From a checkpoint of a small autoregressive pixel model: 9.41M parameters, trained on microscope photos of single blood and bone marrow cells.
Rows from block 2, named by matrix and row number. Each number is 500 + 25 x the weight over the matrix's rms, rounded and kept within 0 to 999. All counts start at 0. Numbers have three digits each.
# q: attention query (model.blocks.2.attn.q.weight, 320x320), inputs 0-159
q.89:499520534526501499516520510527533530525484526499493498457501506501506550509530486493536483518514482518518484475495486480533486502499486481497497505486491464539510534501494527504472486494513487456533528537463487496487480516492506483499497512518492500476494493551521492481495512471511507498492485498529466511513527505509492503502540521475509492515461476494487520505528519500516544487490515478463515428498488494504471488507529491514476496523486490500502529525548511525536495503479484
q.90:523510497513500524551516479508486491513502483514525530519505492489490523501486525514490515546493521502451506449463504526485497467507497504461499546512477459471448509452483488428518498523459440527460445486503498497517532477546493533496517464489453480519517506458505474515510552496478472466494540466523496484521483528464496485471506504518498492454502508551474478495498521485442461474495495532507522511516518492539511504477498472470530504520497482528457466483558498497579484531484491
q.91:530499493494472528489521506473469495505469563503534497513486486517481459499493485492475486482494499471488488482471505513495474499473517532482509440511494498512495513502509478526505473490525500504528545486549485499493501511488482521521472502476535487548478523479483526479487544511478482497514537510496505530534503499545511491529500508509569498526492471460471539463463489530499482475528486452507509495500484537550485492495501481526447511552504504483466498485476534510541501498491466
q.92:526514480499499519509511477488519504492540444482525468529497493476533514508508512490508536478506582506517496496483479467493489515529504474468493527491545484486530509520505522519520473491497497480493453493468486489486516524506496523474497485523480494487474510479480505493512514485495487556490506508492500548529507467516518488514503503502521497526491494521470457515510492508496464487551484495522545530516459555540499537486511497463548507461535538489446496487500509495486485493517472
q.93:469506491516507529476497497546510515460456473516515492524502517468507472527489502441501542541495489517469513498481505482499517471535490449500490496467480545500487486453503502479486483494498510506518508525503528516493484465456552487476525472492484470513508535505482492517510496512538495527571535457533487495497529510500504498427522493490447546470503499468532512473515481533508495485470466507518450513546525491514505531497494479481538534439515474497496495497529534496502508545537511
q.94:476522470494478501489468513492508491463502442480505546489490496531489473516490512466499510485481517492502516494498502476488493511508463465506487472537494443483510516495471496514500499541501536505535509451484476504541527505469520506532506484537448509462480521477489511497515511465498494470503498509458507488516493475522516508549522521485526532506507531502530496532526535525500476524492496510481528516494502452476466520460513495491486526477510522514493513490510499461524499528538502
q.95:509496506510516467498581515502502534476466499519525534492541484518516506531495463510492488475483496531528507491514538486491507482472541472490489528488535501505479531508498522533463503488527473504501484518555514536505483502518494439474471520510543567475495476474537496495515482506486513509479539491515498485523531513510496520502509448511491504471506507501487496520467522511479518484521545457499480523497485524544514500497513519466465519506463500516479486481491541512503501516517480
q.96:483468525484514526526480509516508503500481511514469517508462470473512467499496500534512501506524523497508473509528502485511511496474488501553521495519483529499521481464523503483512488461480481433502493520531502516523528510464526546501517524459532525488529515499491478501496425493514547509521481511505497518518473510424492503439460531466518528517491502524485470477495513492508499501459521486517494534497451494509495474485482477465501528531492502546485456510490504507515518449493529
q.97:538502554523532490518526474510472511449487468475477524503477473517496556481484485476485488515501495486515515520506507479503487475507507508531491455499513466490500504469497486519509530506554478493503508518509515497510529467513512489534492507489498455456481514481483494506526520488507467515488547482476491507473526538481498482493515466519508503511498518494501482474526464528502518534459539479517503543492518468504508487514476482470496501478484512503476528509483533497501510507509498
q.98:494497549518509483479552489512495486518504481504474478502502492490499502521528459500524499466510516500503480473525485480502504487507531507492473465507548498455525528509513509506451519500475530494520474513517527469528503492523507476512516481559465496479505530532423481470537489484499504471490473484502483533479527543517511486508505544476470491476479494493510556537492493505515533536536466510506494548472492492498473516508497500487473502503502477449489507545418482514490490465508510
q.99:507470502479505510502483505493475464445498483505500481497546478518518505491460543474504528472541464487529530485462515534510551489513517478524493484491473501536519504491473479556477502498456528556512519472522511509455481498491464492522495508549483502504518446507505541487500540494493491487523488472522475481489458506534491489503498508518486480482495505539506541488477474508554519499490502453523519487506541505476535533497516467510456495491472477467531478480443463529531518512448507
q.100:476508525518496468485483550471510499510515515478508487519454520455504497483489524500485521528520521509516494525486488478491526508521526498480505476485482468515498487553487500467526495502457496483500475498503491497485461486506469514516494479510494469493481480466462498489488528527462466504530516490511523461557491489485476505498520457506470482470514476499518500528502515521483463489498503448479518504529522496498539502526499521503493505505521496541502495486483491513501462538513506
q.101:504515535458513519502499504513536535504498481523478502483519527489496482492499478529491473498522488533466514501491487485529488487469518508473534493500496466465515479492519510524491498460481521479475502523509515510491480501512528496485507518543526460482491460542567498506504468543491525511508512491487468507453495539486489503534514533493469499487506496509534510498521498534525521514512504507513471514520501524499453491496489509522498530518500527490480493472498568471502520479533469
q.102:550439490510499465493468558504472478463540515473498543496516508465504529535511538499498514483524485496488536477504494489482513520467505470479509529503509495455521507525493474512555501544515502527496487489528491549479508513477473499549470519469489491523519483489511475504502528490465479478477510497510490490502546509489512519485506491457481458500501521484503513490529484504540475532439533482466487492462476524507488476491466505513509496485530449514526514525471493502500505512534547
q.103:517493518511502479520481557485490507485498484501512485502499482512504472499501497527494518476511526515527469500512450466476483523496505439476527475493500504495522518453523487488503494472479522518508495513533500518520516497519527442513449492520486493519490500474546505508500512484518459487541512524458468488478506497492488530527496503505529467485511484480544524478540471517528507516522530482519503496479477493474487516474500491510515492489491497502512485462490533510495485518520474
q.104:527523525510507484549508470482477528483485545521527526487505512511460491489440468482475495503500495490504485503490486492518508511508483524490505518526504514554490456454482468526486523487503523498485490480521504509493489560478525491492495499489509501497494488487508511532474486516513517490520500484507531483486542511489501510454484473527506468509488510453474467556533476489534515515508522488475527504517520508521487494541521523497507494484512526478523486492500483500528466517507539
q.105:482495504465490482480491505504500502484482449497534569486497486516466563499542537518511463484452527478501496507506477514462503454454507501483536487517490493528469508496501482497472519534478504492506473482511498545511499485506520498509493501451485498528515514488496493438514518510486506479509513504496511447518556492519476524513539452543455481503518529484543532492462522474529492495468465515482463506518501495518522510471482490494521530501473534499502541494514474516483504515505464
q.106:531483494505509468550508499482499521492483523504470517513451516493495496527533495512508494463507504487519486525512511503524495474522487517527478505497475498504514488519501478482530508528515494483517524504494509476503478469497505497518486503482495518501537470518500499471447486500496476500532544492493513508521484518487506533448498495457507500518497577530517501491494504499521487505463486522498501482491509521499467477456507470501479519453501508564504522546526471512503470515505456
q.107:491541503462517456489505499513526499523496491503499507482499488478521486467512469501497488528460484462512528468479488491499461508498512487485499500480489466477513492503528539519505485495507474495460550491520494503446530517476491516493538497515493489418443499462555496500508497517501488511511462516530495476516495518492489479466502517491541520533538487523473505523496502494495511507501546535482510459475459520530480495509476486487505518471523470506483496516516486500536523456493534
q.108:485480485473507501482528513538530491517521507511538484520497511542492520511465504525464492527525503545493470507465514554560508476554489510503498513513483575473498507471507472528482507508513523463502474495494482499499538520498544517531489489462473484522500497525502485497499497499469502482490503496499512468529514494480518500467490530505545513469512488492513492481477489528505458516488521475489493512483501510520484509546511469498531492511546472481452461500506470483481545453501483
q.109:496498511493475514488492532498475477484533449500498470527521506531529477489519510484475497502527461523505475499526472503478484471524494482532518453483444440494537519486498509452442488560479494485506458461522533493465496484490499462511519489480481508490525464548532501479501452532508469462492442443495466516471498476491527482478515514475514489484506494490477511476528468481550526530480490506478482512488504509499468462466473497526459483474477469485478489508481455465510470501456495
q.110:498508490498482529495522533504482472528487536492507535505517497504539521522487514476549507500467471461537521456506494489567512459482487509545491495507500491557500514517508510469493497456548541518500511491529488480492520516530488478491495505486499512509508481484510532454503541454484505492530482524514491506438453493515506506499518491541502458498525508461513509514508450492475458529463517491516513503505505531510497469496515514487474481482511478495548497507539518525483463501490497
q.111:511522526482472491529495517502495493523490512530515535442461527499463464505481510491535495505454509543491464498488493507501468523541485521475482507454460487493492547501491453534489487480507479494543487514507532509463500480501488518502524548476478483505477499486511502468467487496456505512500522503501512510464491530504529520509477509497484519515502480560462511493466508523530532460496515492475474493514512531536477496512491501499500496524440518486504511544469489470524491541480506
q.112:536479493498495514526513515490526463500475489500530518490478493496476530505490482495443509503498510507488513521511488464507509481505471509509495518518481501516466464490550500516480484536505520515501496470499478501495540496486484514496499460482481486462474494523495500484517531499457531507518466494493512492520508493503510489464528509481511481518466506517497500494502511506499515520495500503494523471526471500533477499484513532544483513522478476514484555476524517505530498520490497
q.113:528501521491508517463454452490493497473490505486528479507527475523486480470502514476493479510523495477474481491501524478502487510497479512524490468499492505487498532498506508470548498514532509472543508513514523512475516510480476539464462504522447490526488533470505535510499501495520494513528508476520520507479515498472494521499471502525505466469487508507469488515524533464522496501530493512508501516466471482465488477538485516491503455530533508472518483504484520491498498520518471
q.114:469534530487507516461484486522494495513475468495500485490483475488517540515468509495533503502471502457518498501534470480452538509518533499520489522473523501485505457509519504504522500492505474475525514527514460492481510496484525506525479491483516505479519483503520510473493505479503507515514507486528514492528477475543520480523485546547477496516490511504477470477468464488509508516523488526480532472517475482528511513497509446524461528486486542517486479517509543543489487515471468
q.115:513492462468490531514555495494522514480461539498497450455506482471463492508501490535513469495487497434489514451499530494521504528513483524510508542514489486480507494502489510548493509507500487477504489519517472500484485487518480491484532511526534524521495547489504501528517466446499502453524532521489476468494526467470529507540513503536462515504523507521488512475490525526489503555494464498508438501497526473533468511492525494493485505488514509473504533513510500518489518493504565
q.116:511500468526508530503518539456474491560530519490520472472508543471529484516510540492452484542478531530523504519468480480525509546549486483515527509545513496529499558526488506495494457512530494503480507481518501477473537508528488496507482507522533531489515488474490500504510456508528501509475501550495502497496530480510485500522479477486510507502511481454510503512543542527485502514485496531481504498474502530505486526511487492524544509500503501502510495560521504484486502509499441
q.117:488494507501495502487465498519515485478520510517538500494487493489478527458515494474477524522497540518552485513499523486499502489487496541489478472521463519475501502482492485492544507506518512489480550512539477505517463505516487483491502533467528536526495522506475509522512504494487523471528514521500497507519517521504491477501521482473526459514498507501492469495524511497499512458509501500522510516476502498492477457511462468492481522499503478491458485485459511505489511504513494
q.118:514495503482496478490500497480507482520518501528545508524502521516479512478476491521506479510487492458486535498524496495493493472524517475512537489486464516492556527521524529485511482491514508515503487449530574459504497460478498462520530510487465480493492558491493492518514481509453517515486491519478465475488512515514542507526492492480516524476468487482553515524471490513515489478484510497501491515456473533491451501462470482522498519456526494470495519519473529499515500526542471
q.119:541503489505477482447519522461539499478482505500479499482519489521508494511494503518506519479477470503500522470501502480501503519490506458468560471521504498488522537523525497501532483502520510504489449488518500515526488517549517489500510521474487471469508487510518468508492502527513503497510475533464492516498549495560450506495506541507497480521488461481529488473500536487499493494519466507513505497473534454487508520476485456480511514520494472470458504430505470492522517470511482
q.120:499506515457488475488520505483530511537475517491503480520497503513444518488467512448508473513450534484486487485507543510471504503516507471462495480526523528542498483509450485541503457465480509454500496500481501469460549471498477529501532539527510493477476489510473477503537501513475487497467471517514484490489499487523486502494517523504518523511522493535502521556482478490487521540498505495501527509521475483503518534504511517526495515484481479510521495451507512520523511479530511
q.121:500503521523490460508517511465500482464464475500496492470501513501487489493523537483483525506512520480502526494527537521497511478478491509489506525526526520515510496488520460513489506504448493463495510477515504507435470471509508491504477508463482527514481486502534542477511491507512505486506483520500495517531479440483495494457502489513523483518505525462487485524451484507490472479514483534445500502525495498516546472529511501513499525505527485504505493509534486473496501535521469
q.122:550521539491492525485539529502490474455527489493494475524531525473508477475486494459471457489517476517516534495510473507507502495515509543531485536496502503508485502442495507528509465528499526464517481512505505541463456470498517533490460480477517520508491521489491461509505516479476528535532499497489487444484468502472539498486476519481481518518519492492526500511488480497484509474495489482514509504472499500538476538530505542500536523494510521476511481460458492483478516508513472
q.123:479487553493533516474473497485509528457530512480491501530450487461514470506486500499494485471511526482470498495547495489515533480497522525482482481503465498478497506501511518489492488530494459526484507553480473525501489511530488471512478501462476506521537512513518479532491514508521480484507501551474521479462510495465548500508481464522471477471528488511487483505482495532496500531490498477451501517509540481496459499459477476544500519481518508523504525527524478520495527504521482
q.124:525513530526486513506523452525510496496474486479457497501499459522506512485502547512504526474484478466491517498529511450520488540516540501491502478484496553478517470488506489478491527525460487491474534529504506506512504524488481477507498463485487488509498530465491511484522485492520453493473489497481503515486534535473510453485483509490495489470497513507511505508463488502516503467497562522493515490504576543510524492485466482523505505464515528491512500490522492508524461507514495
q.125:509520496519479506532494526512524524444452478499504522503510555490480453509459499502496477540521504518447482540504481489485482476492482458464481486506457523448484526452490460495469550523527528529491492500493473513511502499505507515488481463467519476481504446501477471498534480530520502476491535482550489487534487474519517501495472520515470503483476453479530483506471523509518516501551479501505492469496473515522536530532511469495477509494509474515489494522478497535553471481516481
q.126:496487515523526500463492482485539522476433466533482485509483511480513529496534500494489509503526540550479464515485454496473489471488516523515513498514444516524502497489547475501499552487498520504504529512510483545485502491515543467528490523526493502453506528544520562498560538485511500508533492496526513493509492522468538521584488524512530523518498528515463475497480498541488522491516500541491483498504478472505469499559539505502496506485476521519449507514505490502499525530495438
q.127:491523529498489529505499523521517456514469477531537486494510504496452520491507472525468511511472516536508480500466482507446537457529503489496487551503508535500505517508503525456489480501459506547507496504511496532476515487496502512511548501493510474523500515513533494481494529499502487495488513512521487507494494495523498492499454529494507484479481470521471480520493490538499485520516519505487496532511456492531523517493516529498444504487500534503541528487480489500493504511499525
q.128:471438512538440519445547497513511484526542484486447527512444495465506488527514465564550509485482526474489500494507509463504466498478460495495498490479499535457472482515496539473517500555532449478498444515494527519504479513505490547448550538510514479543536455496528534483553501494511479522506497489478550477484532523506506528448433524489517532520537533508491522469498547535497431517499559466490531489512514514506520479481484460487468520465497465441480481534520501496533470482486529
q.129:496492484498495529533481532507484509462503478446425465521483543527506498485424471484504506492516531527517399478472515477477539543452520541491471549597424508503488460530529559522531478508467534479492496516533532503511459502464472466467511527531553551442509460536498521527443457524546468502521497462497431446500499492551556512487494508535444508506479456488437480492492437485503507448469492532493526506526456511533495433491499521535478534503476519477532458454517438544491534470509517
q.130:532478501520492491510502492524509493479529500493503470449520556440518509473502495515553526491522538445503511512514526486445498549473520499498505469539520538496516488498505461493547510512471540548449523540453480533472474530526478518522546479523458512550529544502495497509522522467505546514475505528485506495566483554463531498482505467501503485448533492494503481501459486478478513531492516498515506526484480495526489508498457476495504555470486482514480434474448500484477457519473458
q.131:479538524467550472510511431498443497466513533459488474509466543485494493501475494483437507503488488474540486498527488517515527530519486524493553525496489471460437551444499527451496504517506469504476546468492517486460507520499525502470481493437497525537487519531500520501512487516490522529525484465444462500450486466509481479528479473472551499525481487509458483553503496516515525497488502476524456504487458471526490551530505506502471511469500564506491451498477493503546534529545489
q.132:463509411483521542561532422496565531531486467486461551514464503518476508516553461520512459453515492519454471494491515513507521457527474491502437532482499527543506498511531463517503481443407485500530512467521502539479521532517509530482474489467476501548528485507483530529521509518502434495493525509507476539539511515503542494453523505513552488495501425481490459502494501502498543467509498471504505554543462472491570488517520468493438545537525466526512522489539454477419505502481475
q.133:522506510493527492515519472536494504480519467456489506489515460530485503453474519475475499566497471467495497478471489585509496507504543512518502482549494492524474518496444489437511476505484470482512497467489524540526493512527515520508497506520466493501444474527475509520542461472549477508537507538493478507512504486512551524516549477509537479513497513463490467530515473471494489510506527474492527499505471532477499535489528510561455482488512452499478494511508496495496535512478478
q.134:538495536521532504482497460476519532495548456498501432521540524466486513542512532478528511482533520498487475509512503533488530467505528544449485504485520487507481483455530457493471474461482505509475509492534494457483527522550504496537539500487458482503485544511444479511464464514494479515507485511526441516473530457479537535526544504480514532513463449508503470494502474563481510464526509527484536499541485501531516536469484501506491464508529471554549465479520489493528434530506501
q.135:458490481558515533520496497468517458505460514489477492473462454508530485500502520468484498472481460539531520442525511539487478528503533485476489587490557517515546476454461507504522523516472512493470501536496485461496487468473482470489551488497480523506538532506454497483486509563474490481520541523480496448499512489509468535489528486512535478533501511507498515504456542538505484513454541523508494509478433465490530521516472575576471497530507455510513477513518456522451556539516500
q.136:477574480482505484542448470471476508477554517460470525552514497536504552514522501506471483554470472547497508473506532536464481444486512488544456498491446481519517460532532527501481532450433482490566530531514488480517459541527522445509488520507508463508464478489533489511524456490515511520541549467491459531550526517510546498461505492508470460532406450489458571536482457515502468516511512527484469526504478495439523523537541475548446448514514488493530501486485500454431505495476522
q.137:483473532481535447484556529536523462508549484465504517502472429487475473481521521520501553531536518511462520504546490467486501498480507471481488450492493470458547498518492507450519539487522453435534507526527546464524494506491479516500503478475514482509448522514505524545513495479474495513541486501460526515497437467517483490513536489474478465459501550526464519488483428541472466470481496495478504453545524517556448484485476551506467513525532530497497498456482512513532458464507552
q.138:531468455467499503497505514493510536487551481494475477474490563465465527527467488402508483494526563561577533488475446470499478522479508497543489484441464499472504485511514521501490450444515528504495513482496492494539550498514506520440525493492500506465518513515435461490486507451503513518539540537515464484501538472510498453534508522509464501507510476503486480481488529522531485466480564532439507536472433491504544451474457472455508472451433523459515492483525466513457511461478511
q.139:517540465509517474490523513489524513462508492519529525498446447480488481487551446508486517491491471533469432473524523534518448523464476464543485475507479526508482425450507497474509478517498465473467501473519505500526495537471542568520478505536469494487464468491471505530496500500501511440550478508539443484472522461509473537510505483477514481500494495452489480493508468486542464501454578480486501515482503518463507505535475488511488492478496488500500493451494483497469495508499507
q.140:496524498517478505516483488452515490493491474525489465475481502502533476521503545442523461510476525428508465569479489527497527519522523493482525503503557538526474484480537492530521501460466548502486490477530494505452476492513496524514453484479499528491488463476474529511488497511530536554504472448487474515498487514513550464549499477502500469521475440522488540498521504496497546457482511492499478541493495520567535551471516513542506482510519487503532439504545509522529518513518473
q.141:505510506508456525565594508451499458463527483459497552486507446516479499459460527515501468570482537502478503484505500480497469509482469433517486440497523486544453482537527470472503551506502461521542492491478541519536506548443460515439507485538550520503513491494496469513516471511523460483539435473503540461490517466436439532426469535560538475482481505577496560552500435473478504478554539522497508571526504518525470477501515477567508479521464485487534464533524495529534501525509483
q.142:556487531563452449557526503469542492518508500477537565477532508545522564548493495508465521566462520558536508524490511565473497554506515499457487490543513495495527502501532490447499509490430449537495535446502474475500491468520505461532540486482488515489503499526476482540482502514501469471543467484468546495516496522497537487516471475513463531503464475489510533484505434546501533452524512503524511486502462505498494531511516500451485465540522487501477513462528557505480483557445443
q.143:528480541487511499491472493470511480462529489449513445534513485528470527467468493510431499507505508513511483450481476521462490512415572471521498513572489502491491463510481417456481595487467523491532510491488471479493511511480468499449485510536506490446516467472494465531489476493465445501551473460500505511554523528482521573552534457447503484506559479528454525459472475498535507455514469517514548465489516523485509552491488483494485516480551522531472523468546516507488526429413501
q.144:473518508474486531483463479485532458466500521575465538449577513513547464542555568440524534536531550556475539539471472491513480483449566432546509493461518466489505552505475551482436516511542531535484498505516470488509473542448472466509492467460502552511460475518473447505617452487550562483481572478491498470465524550510518506500510515455500511507510489520545474505487496534418489467511513465482448466475482510541549452488570501540458510496561518492466479512489547526481506506475563
q.145:502538504481562547541463497463483497455533539503510514473555452481473484515524464446420502544446498522529552460468490446492482460565530423520511442486511480477449524537473478511422515476526477519487508507463456506497477490483506506547466487492537490470528509467511519516501476547395512485516515519487462516501447552496497488520586484497556522476524531489477489468487532486480473506443479426535515474460466437448527544497404499483491487503554547501409533479473492516499508481511474
q.146:499517499478468523482469461524503492525488484516510538504530520491509513545544509492518536461479513481538526500553553539485486575461528496478447500543487503465526523468571540489512516494477554462483548497506514513454524480523456540547545521541466529527500486546515468495490505511507524515479448488461450515501559467503517535505497468518490472473474513527502515472527463505525525462519477519490524514513491489481559502459493452432437486550563501512503515500488526515505501461484463
q.147:480467506490507481495445476503516542527474482469549448529470525474459525505453462487515502514504532511499511482440524506495471544506510522445510491503471525481560473470513548491450475538454505531514495549528505506482484508481457523478487505507518489528530520500497500486514494482551519474481490502499531517506482550501454445501520523514500496507511498541472522461505534488508460521542534538480488458538480476523501481516526479487524510514492488510481479495522504536515546535482540
q.148:502507517485456546517479546509497438476500447509468499469500518463478501462555515524569471445540558481481466514544483472496454587494521532536538506482534544483515503480470488569466504505511494518548548495502481489488462515517452527466541543484455538475571433505548476505547457479540535489494504516454528467486489492508543498533502456484490479488500546496485459464513555513465500498539476483457480497489500531535533481520526489520522503527532469464519490476493520467512473478555536
q.149:510489487474510518481490464538452454542486501492548501516566520477493492553516451480510542522480540495410502480563511488560499489487531496528475462469473483468479472473506478511492471487482520518486552561558493496528528461505471505483504549495500512503507501491538496486552508487478504463491545495439511474525500447486455520494498532561443538486508496483500495496483542550457514481497482496505461505561494504518487554501475493517501560516520493463444515538524505460500481445555526
q.150:488514505446526537502495505473507498483528536513514548495465463427527482483535534536504461486563527528531522431459517509472527456527456453459446521490476582558542500587481505456491467517503512476535508459546563542474525433533504483519496517492493540513472471562475520497500482547502458545503523523505495486481508482523487459521492532499537474485528437512473460529491489518477467484516553546480413531495510544492485522492523537528484511511518481489483479465541484518505509489496503
q.151:531505488515490513517452563494454433533549525520509475552525493462510457477537487471492493450520482478533452450460559523501450562472472498507489548463485532496567503514500498509488520489524528490567507534462545534430495501544551468516491527552456517496498446479469488465548460510485512501504474437510515474512485552506456488526524526499457517480492544456453498513472502481499466474537479513497530470496492486519455526490502489497519530473475483496464500501505496489502541464536524
q.152:481519481505485507509539482515490505535474493481520489540468491502506470525447496517566427511511506433475462479535519527482515500503498569476476539491552493517466477484495470515528477475494522512503468466543522517487531530471530487441451502474477483518482503481507545467469546510440489498488492519535511469558506465477495518527428536552467498522466454490483503476553457498504523470484492504450450509533498473487489456481568502494531419499520506493500513515471493457465481493479513
q.153:512463524482592483465493506493472523554512520533510498483462517511478515506475521487491549533510536531515576500468448504473536495514523506503499519503458486469467548503497548475580484529511446459531526516529490474450510492488550513495449492498473440574447476467486503515509473477520520485537518516477505540417531477510453443533474501454515488540497508482511479528551497517564462494465517487482534486508525458437489522464446513482491501496457506508537473539533492499517477488504541
q.154:510542476524493519462498479521488545476546488535481460494490514515509493512558558575487516533485476505486517541519512541505520504482463504470511485466529493456520549527516469522527552448515499491538512484440516471557452433443529434439519469471502477472514451521518523532519517488521498493506513518509502447507455452505478440554512460450546525480484495481459516470476489492516451465486503508480484515533573488500485527509549528504495480453471485519456491504510494480504513483515465
q.155:524458499565508492499523490535525437484461526495517533502526490493537476506485497510523486515476499512452434496503482507474504453521488561509530549537498551533541522491507534524465509542416538491492492505496528474495472487496503441470507523468496496522480516522494490534533484499455541501501453455449488450552527506476507500447498523475455530507482479478462508495527492494471470553514484517531505448486476497529550504513517459497467540544514442484477498526490489494444490563484483
q.156:506510480486488530477486510540505521516477483442504533505516517466524553477516530557513518436511511493515515463497447471495508464592429480462472518467452493454511472540504500433515545498516531496481482484510529527475517529546465551508472529546477464533461485550534519568469456517504522489491498503545593525525484554505522507481488514499473504517520461482520505518527513505476541541478492549492522496483490529520502547493473493492498484513485500529496504499500510518520496540482510
q.157:538476432455571548495489499442597499552425509521479483528435413486512538445521500500516492532532466480499499554546484569551510533536591434468487512487500501442510515469471509475489445601408511482514572483516555525473546546492507516493430504486515465495519478525508514513469514503498539524522498471533523521462501524520544442470477472475506500494546567507463472507491529463490516496535465497487480480487474566465505530513468489482507486510484456454528513583481459472446472488537500
q.158:538518467516520488481498478503468511507505549515527487537541476514456469525500475482491492526504492500506481543509514511510458522533520485473531445526501500513488436458543534544483509585512504524468530478506472496533481495490540517504500484505537527466488516482491523434485523528535573484471486491511485492558465442475446516536448521487501501454495562523494484501493512511448539481517511480477492497512474512595468424538464577464537517486450522476529489508501539509566527499532500
q.159:554528450479547550482505499505420483484484514514506486475531525552499474494494481490498427557462493544461467505517494509482472494522481554478476512507513496552543498476512478531501498535520547569536461500475495483542570499547554434495524512527497477512520484470500519546532492490481543541509504518496544488535560508490492540542523469488404506503442462495514505522486483487510476471559532518525523463525446492501520537544488483478489453553483548510518400502492515495486489444502435
q.160:476505469492493478504479521503506517534526523529464529523497528502512491475515453489491489485512533508462457484486481475508504499517500502494517530526479463513495547551515470480500502506464465490491507486539478499469525528499540528521499473471528517520498449515508479482550487479501522522465474525558518503506521495486492503502504473495485543466525523504478527525502463489439437491512478520494478497478526514514492445446496483540501542525475500525467484511471544525464531496476498
q.161:498528477525509512458487473523473481512493481475500515507458471498473508477517501511472509480516484492488509509486493504500487497518459475502519503505472533497535453475504495502460471501504516480514480523470532484483443512484532479498536490499503521464508455535507513497480497462505512523518495514491505511512483469551483505496447501495523517529514481519436474531505449529501476454537490522502522513508521497494477502506488497534518540496498548515503521488506503508492502526532529
q.162:514452544512470483517517512514466483476485485530522487474504517480489539482481514445504488519512503518472489467492519522485479503471506507503471482507514486464503494483451497462488477492487493524480525478473502504537534473516480541489509531483510507491505512472492487542526506508463558512497472498458454466509486490497514498492543480523542526532451486540531483507514548488494470493500503540494478546471512497505477464472483455488481485526524476527520482467477438509468488490517517
q.163:475484513501503514506496522488506477557484485498534483518482494513496506537509527480512516518488507528498454483512520531508532465509535498474546533496490496478476518466492505549518467483535566489487481507489463483503507475436543538494520524491501502492503478511531540501478490491441484488476475496468503491518515496461500507506492491522528492498484522515504519493484508541514523492509519470504501496467522515494519513475499469523499516503476503520498504530507523507446489521485504
q.164:508511466507533482471530468522501473485527499514488491503491487454490498551520476500512491489484474499559514468512504519526505534490480498491505513544530501485514447475470537548516510505487511518517491494523495492502513531530548508482481488529493455514508514479510501503491540537509473502535489499511491535463477495521513497497484531475503484534460487541507509517483486492560498503488543457486530492504534466498472472529501490525466485507468505513548496530535474470473515510525571
q.165:502513498481508515471516534488494491489496516520509497482496514473495494483464500509508511495464458486465507516500525478473480534511530495507490491519500474470484527471487518503497498500514520499441475538529514518492501506507508514509497518513476500510505516506442524480533522486477501497480517504490531489496490497489476454501474481469515448473534516489515510515487473522491473503466549466489480474522531511505519525525469508500518492477469460504464479549512496466535460472504502
q.166:507534503516492504472483516480481495511502481535483472521505502485503490471514466469538544513506550507483486470495453513477490538519500513473488526484497485511495465489513466509460480512496517463495511506500520483523510479519456489496540479491493511467440483509519498503493515446455497550493493465482493526493468532441491508497504509467484514533486511513488476538530535475489499529519463478514476511468509521512513466523466495505505499527502506535482497514488484511491494483502506
q.167:487490518504517521491511495495512545462506518472531467513491485484496488483499515473521495459497489487482513470530539449501490464484477490508460499476485485487511530527470487452534522539507472508484508475476483512494485497503534496488494501474474465514508512517528531525523484487526520478503489483494470495470468543511479492469506509500508527546505494542530507484519524496462482484475505501472500487510522491509501514525514558502478470475498488471485495518519464482514546576478544
q.168:501472504507469484514465533535536501464533534482522497515484539550484545496501525430480489510526506493469499487492513488487495504545484537551492546499503487450520526521512478500535510504481515483516522485508519512501494480496504504500534506494449503523524505494496522492460545531503500485515486504464519490517536509507490502493465500498506495537469485478523515480522471508499453532460464482483530475491494521494530520477513482536503475461447481501483475494495507484470504530488516
q.169:505515536523527508472521485493433516485487493550499476508508481491502487546498512518478504475537480525498492469535466504518499493476513494563534519519474478512474477488522515563502519521544480482496511523494489518520526505517498528509530519516478514503485498512494518490520548505509496525530529490497485500524511484491503531531548508490478448498535484468492475512496501501582454501480509541488475504494508452523487518530494503517493514538502492552479520487463523508509523459547504
q.170:521479491477518534512520495493506489501542528455482507468500519460513501510513552490517473513511534475504498520506492498519501493505521519504501496499507444521484502508510500489541488499499483496474507494500507524531470529496503510459487474466501506492499519487493514531498513490529488526492506471483501511497515517473482483509542467477482517505523504496535498507520494517483498520533500497473506480508486496551513554537502553514520495519457509532495468490459499507508496514478489
q.171:500545525486506515518502555501492493487522484513482486478470515511473551487509516493519477491495472516515503484483488520465477472512501494498494491469490495521464529538501463518495488531479484532470504430490491535521523467502540485514518494506455489509494486515530493485500528505503504489435521468506487487496519514503464528520503522485499512516549527504532525505534506477486487510459492518529511470501511516482493509489551506504463514514492467501484490519502514502484504556521534
q.172:496507530487477494453517502498488503492470520476511516462482488478503519482472472540456480493526493493515484513505506504488484482531472500446491502494459507504518487478481491490468530491469509516494483473473503469543513487506497549459470549500484489493491492503484487499505436515532481518498493518505487486499511516504491490520540503511543509522489496526419527523460494498494514475526544525535503452479466468481504490544480485529524476553502482472475521520532533483512556487484487
q.173:486512492499495496522474490497462540465454495535521494462503483504530474486506472475528489495458476456520500482459472522495529511532459491506526535500518506474503523499496519510509511524475486529501528485458518511527475535471516498523461496490493483486491454510529478511480482498494494515471523527499558491523492527533513508528479560474504478519499534471505497475519510462513517474488501468501515539470504495499480497505495487514504492517475504539502462504480475520506531481482495
q.174:473495458514492515497510465499489453484516512493494497537515503463436525487478506478482470522524505494508515494482517476511484487503485492499449523451486511465483532501501510478506496491529520493499467501520474528490493469515530470495509466499490501486461460552482557515517510459522501495525471497489496495492471488486503502546501525513509506454491500456505522488512504503490489505511517534491528541508494531523477472495491542458455501511491506501493478545476501505475483506501494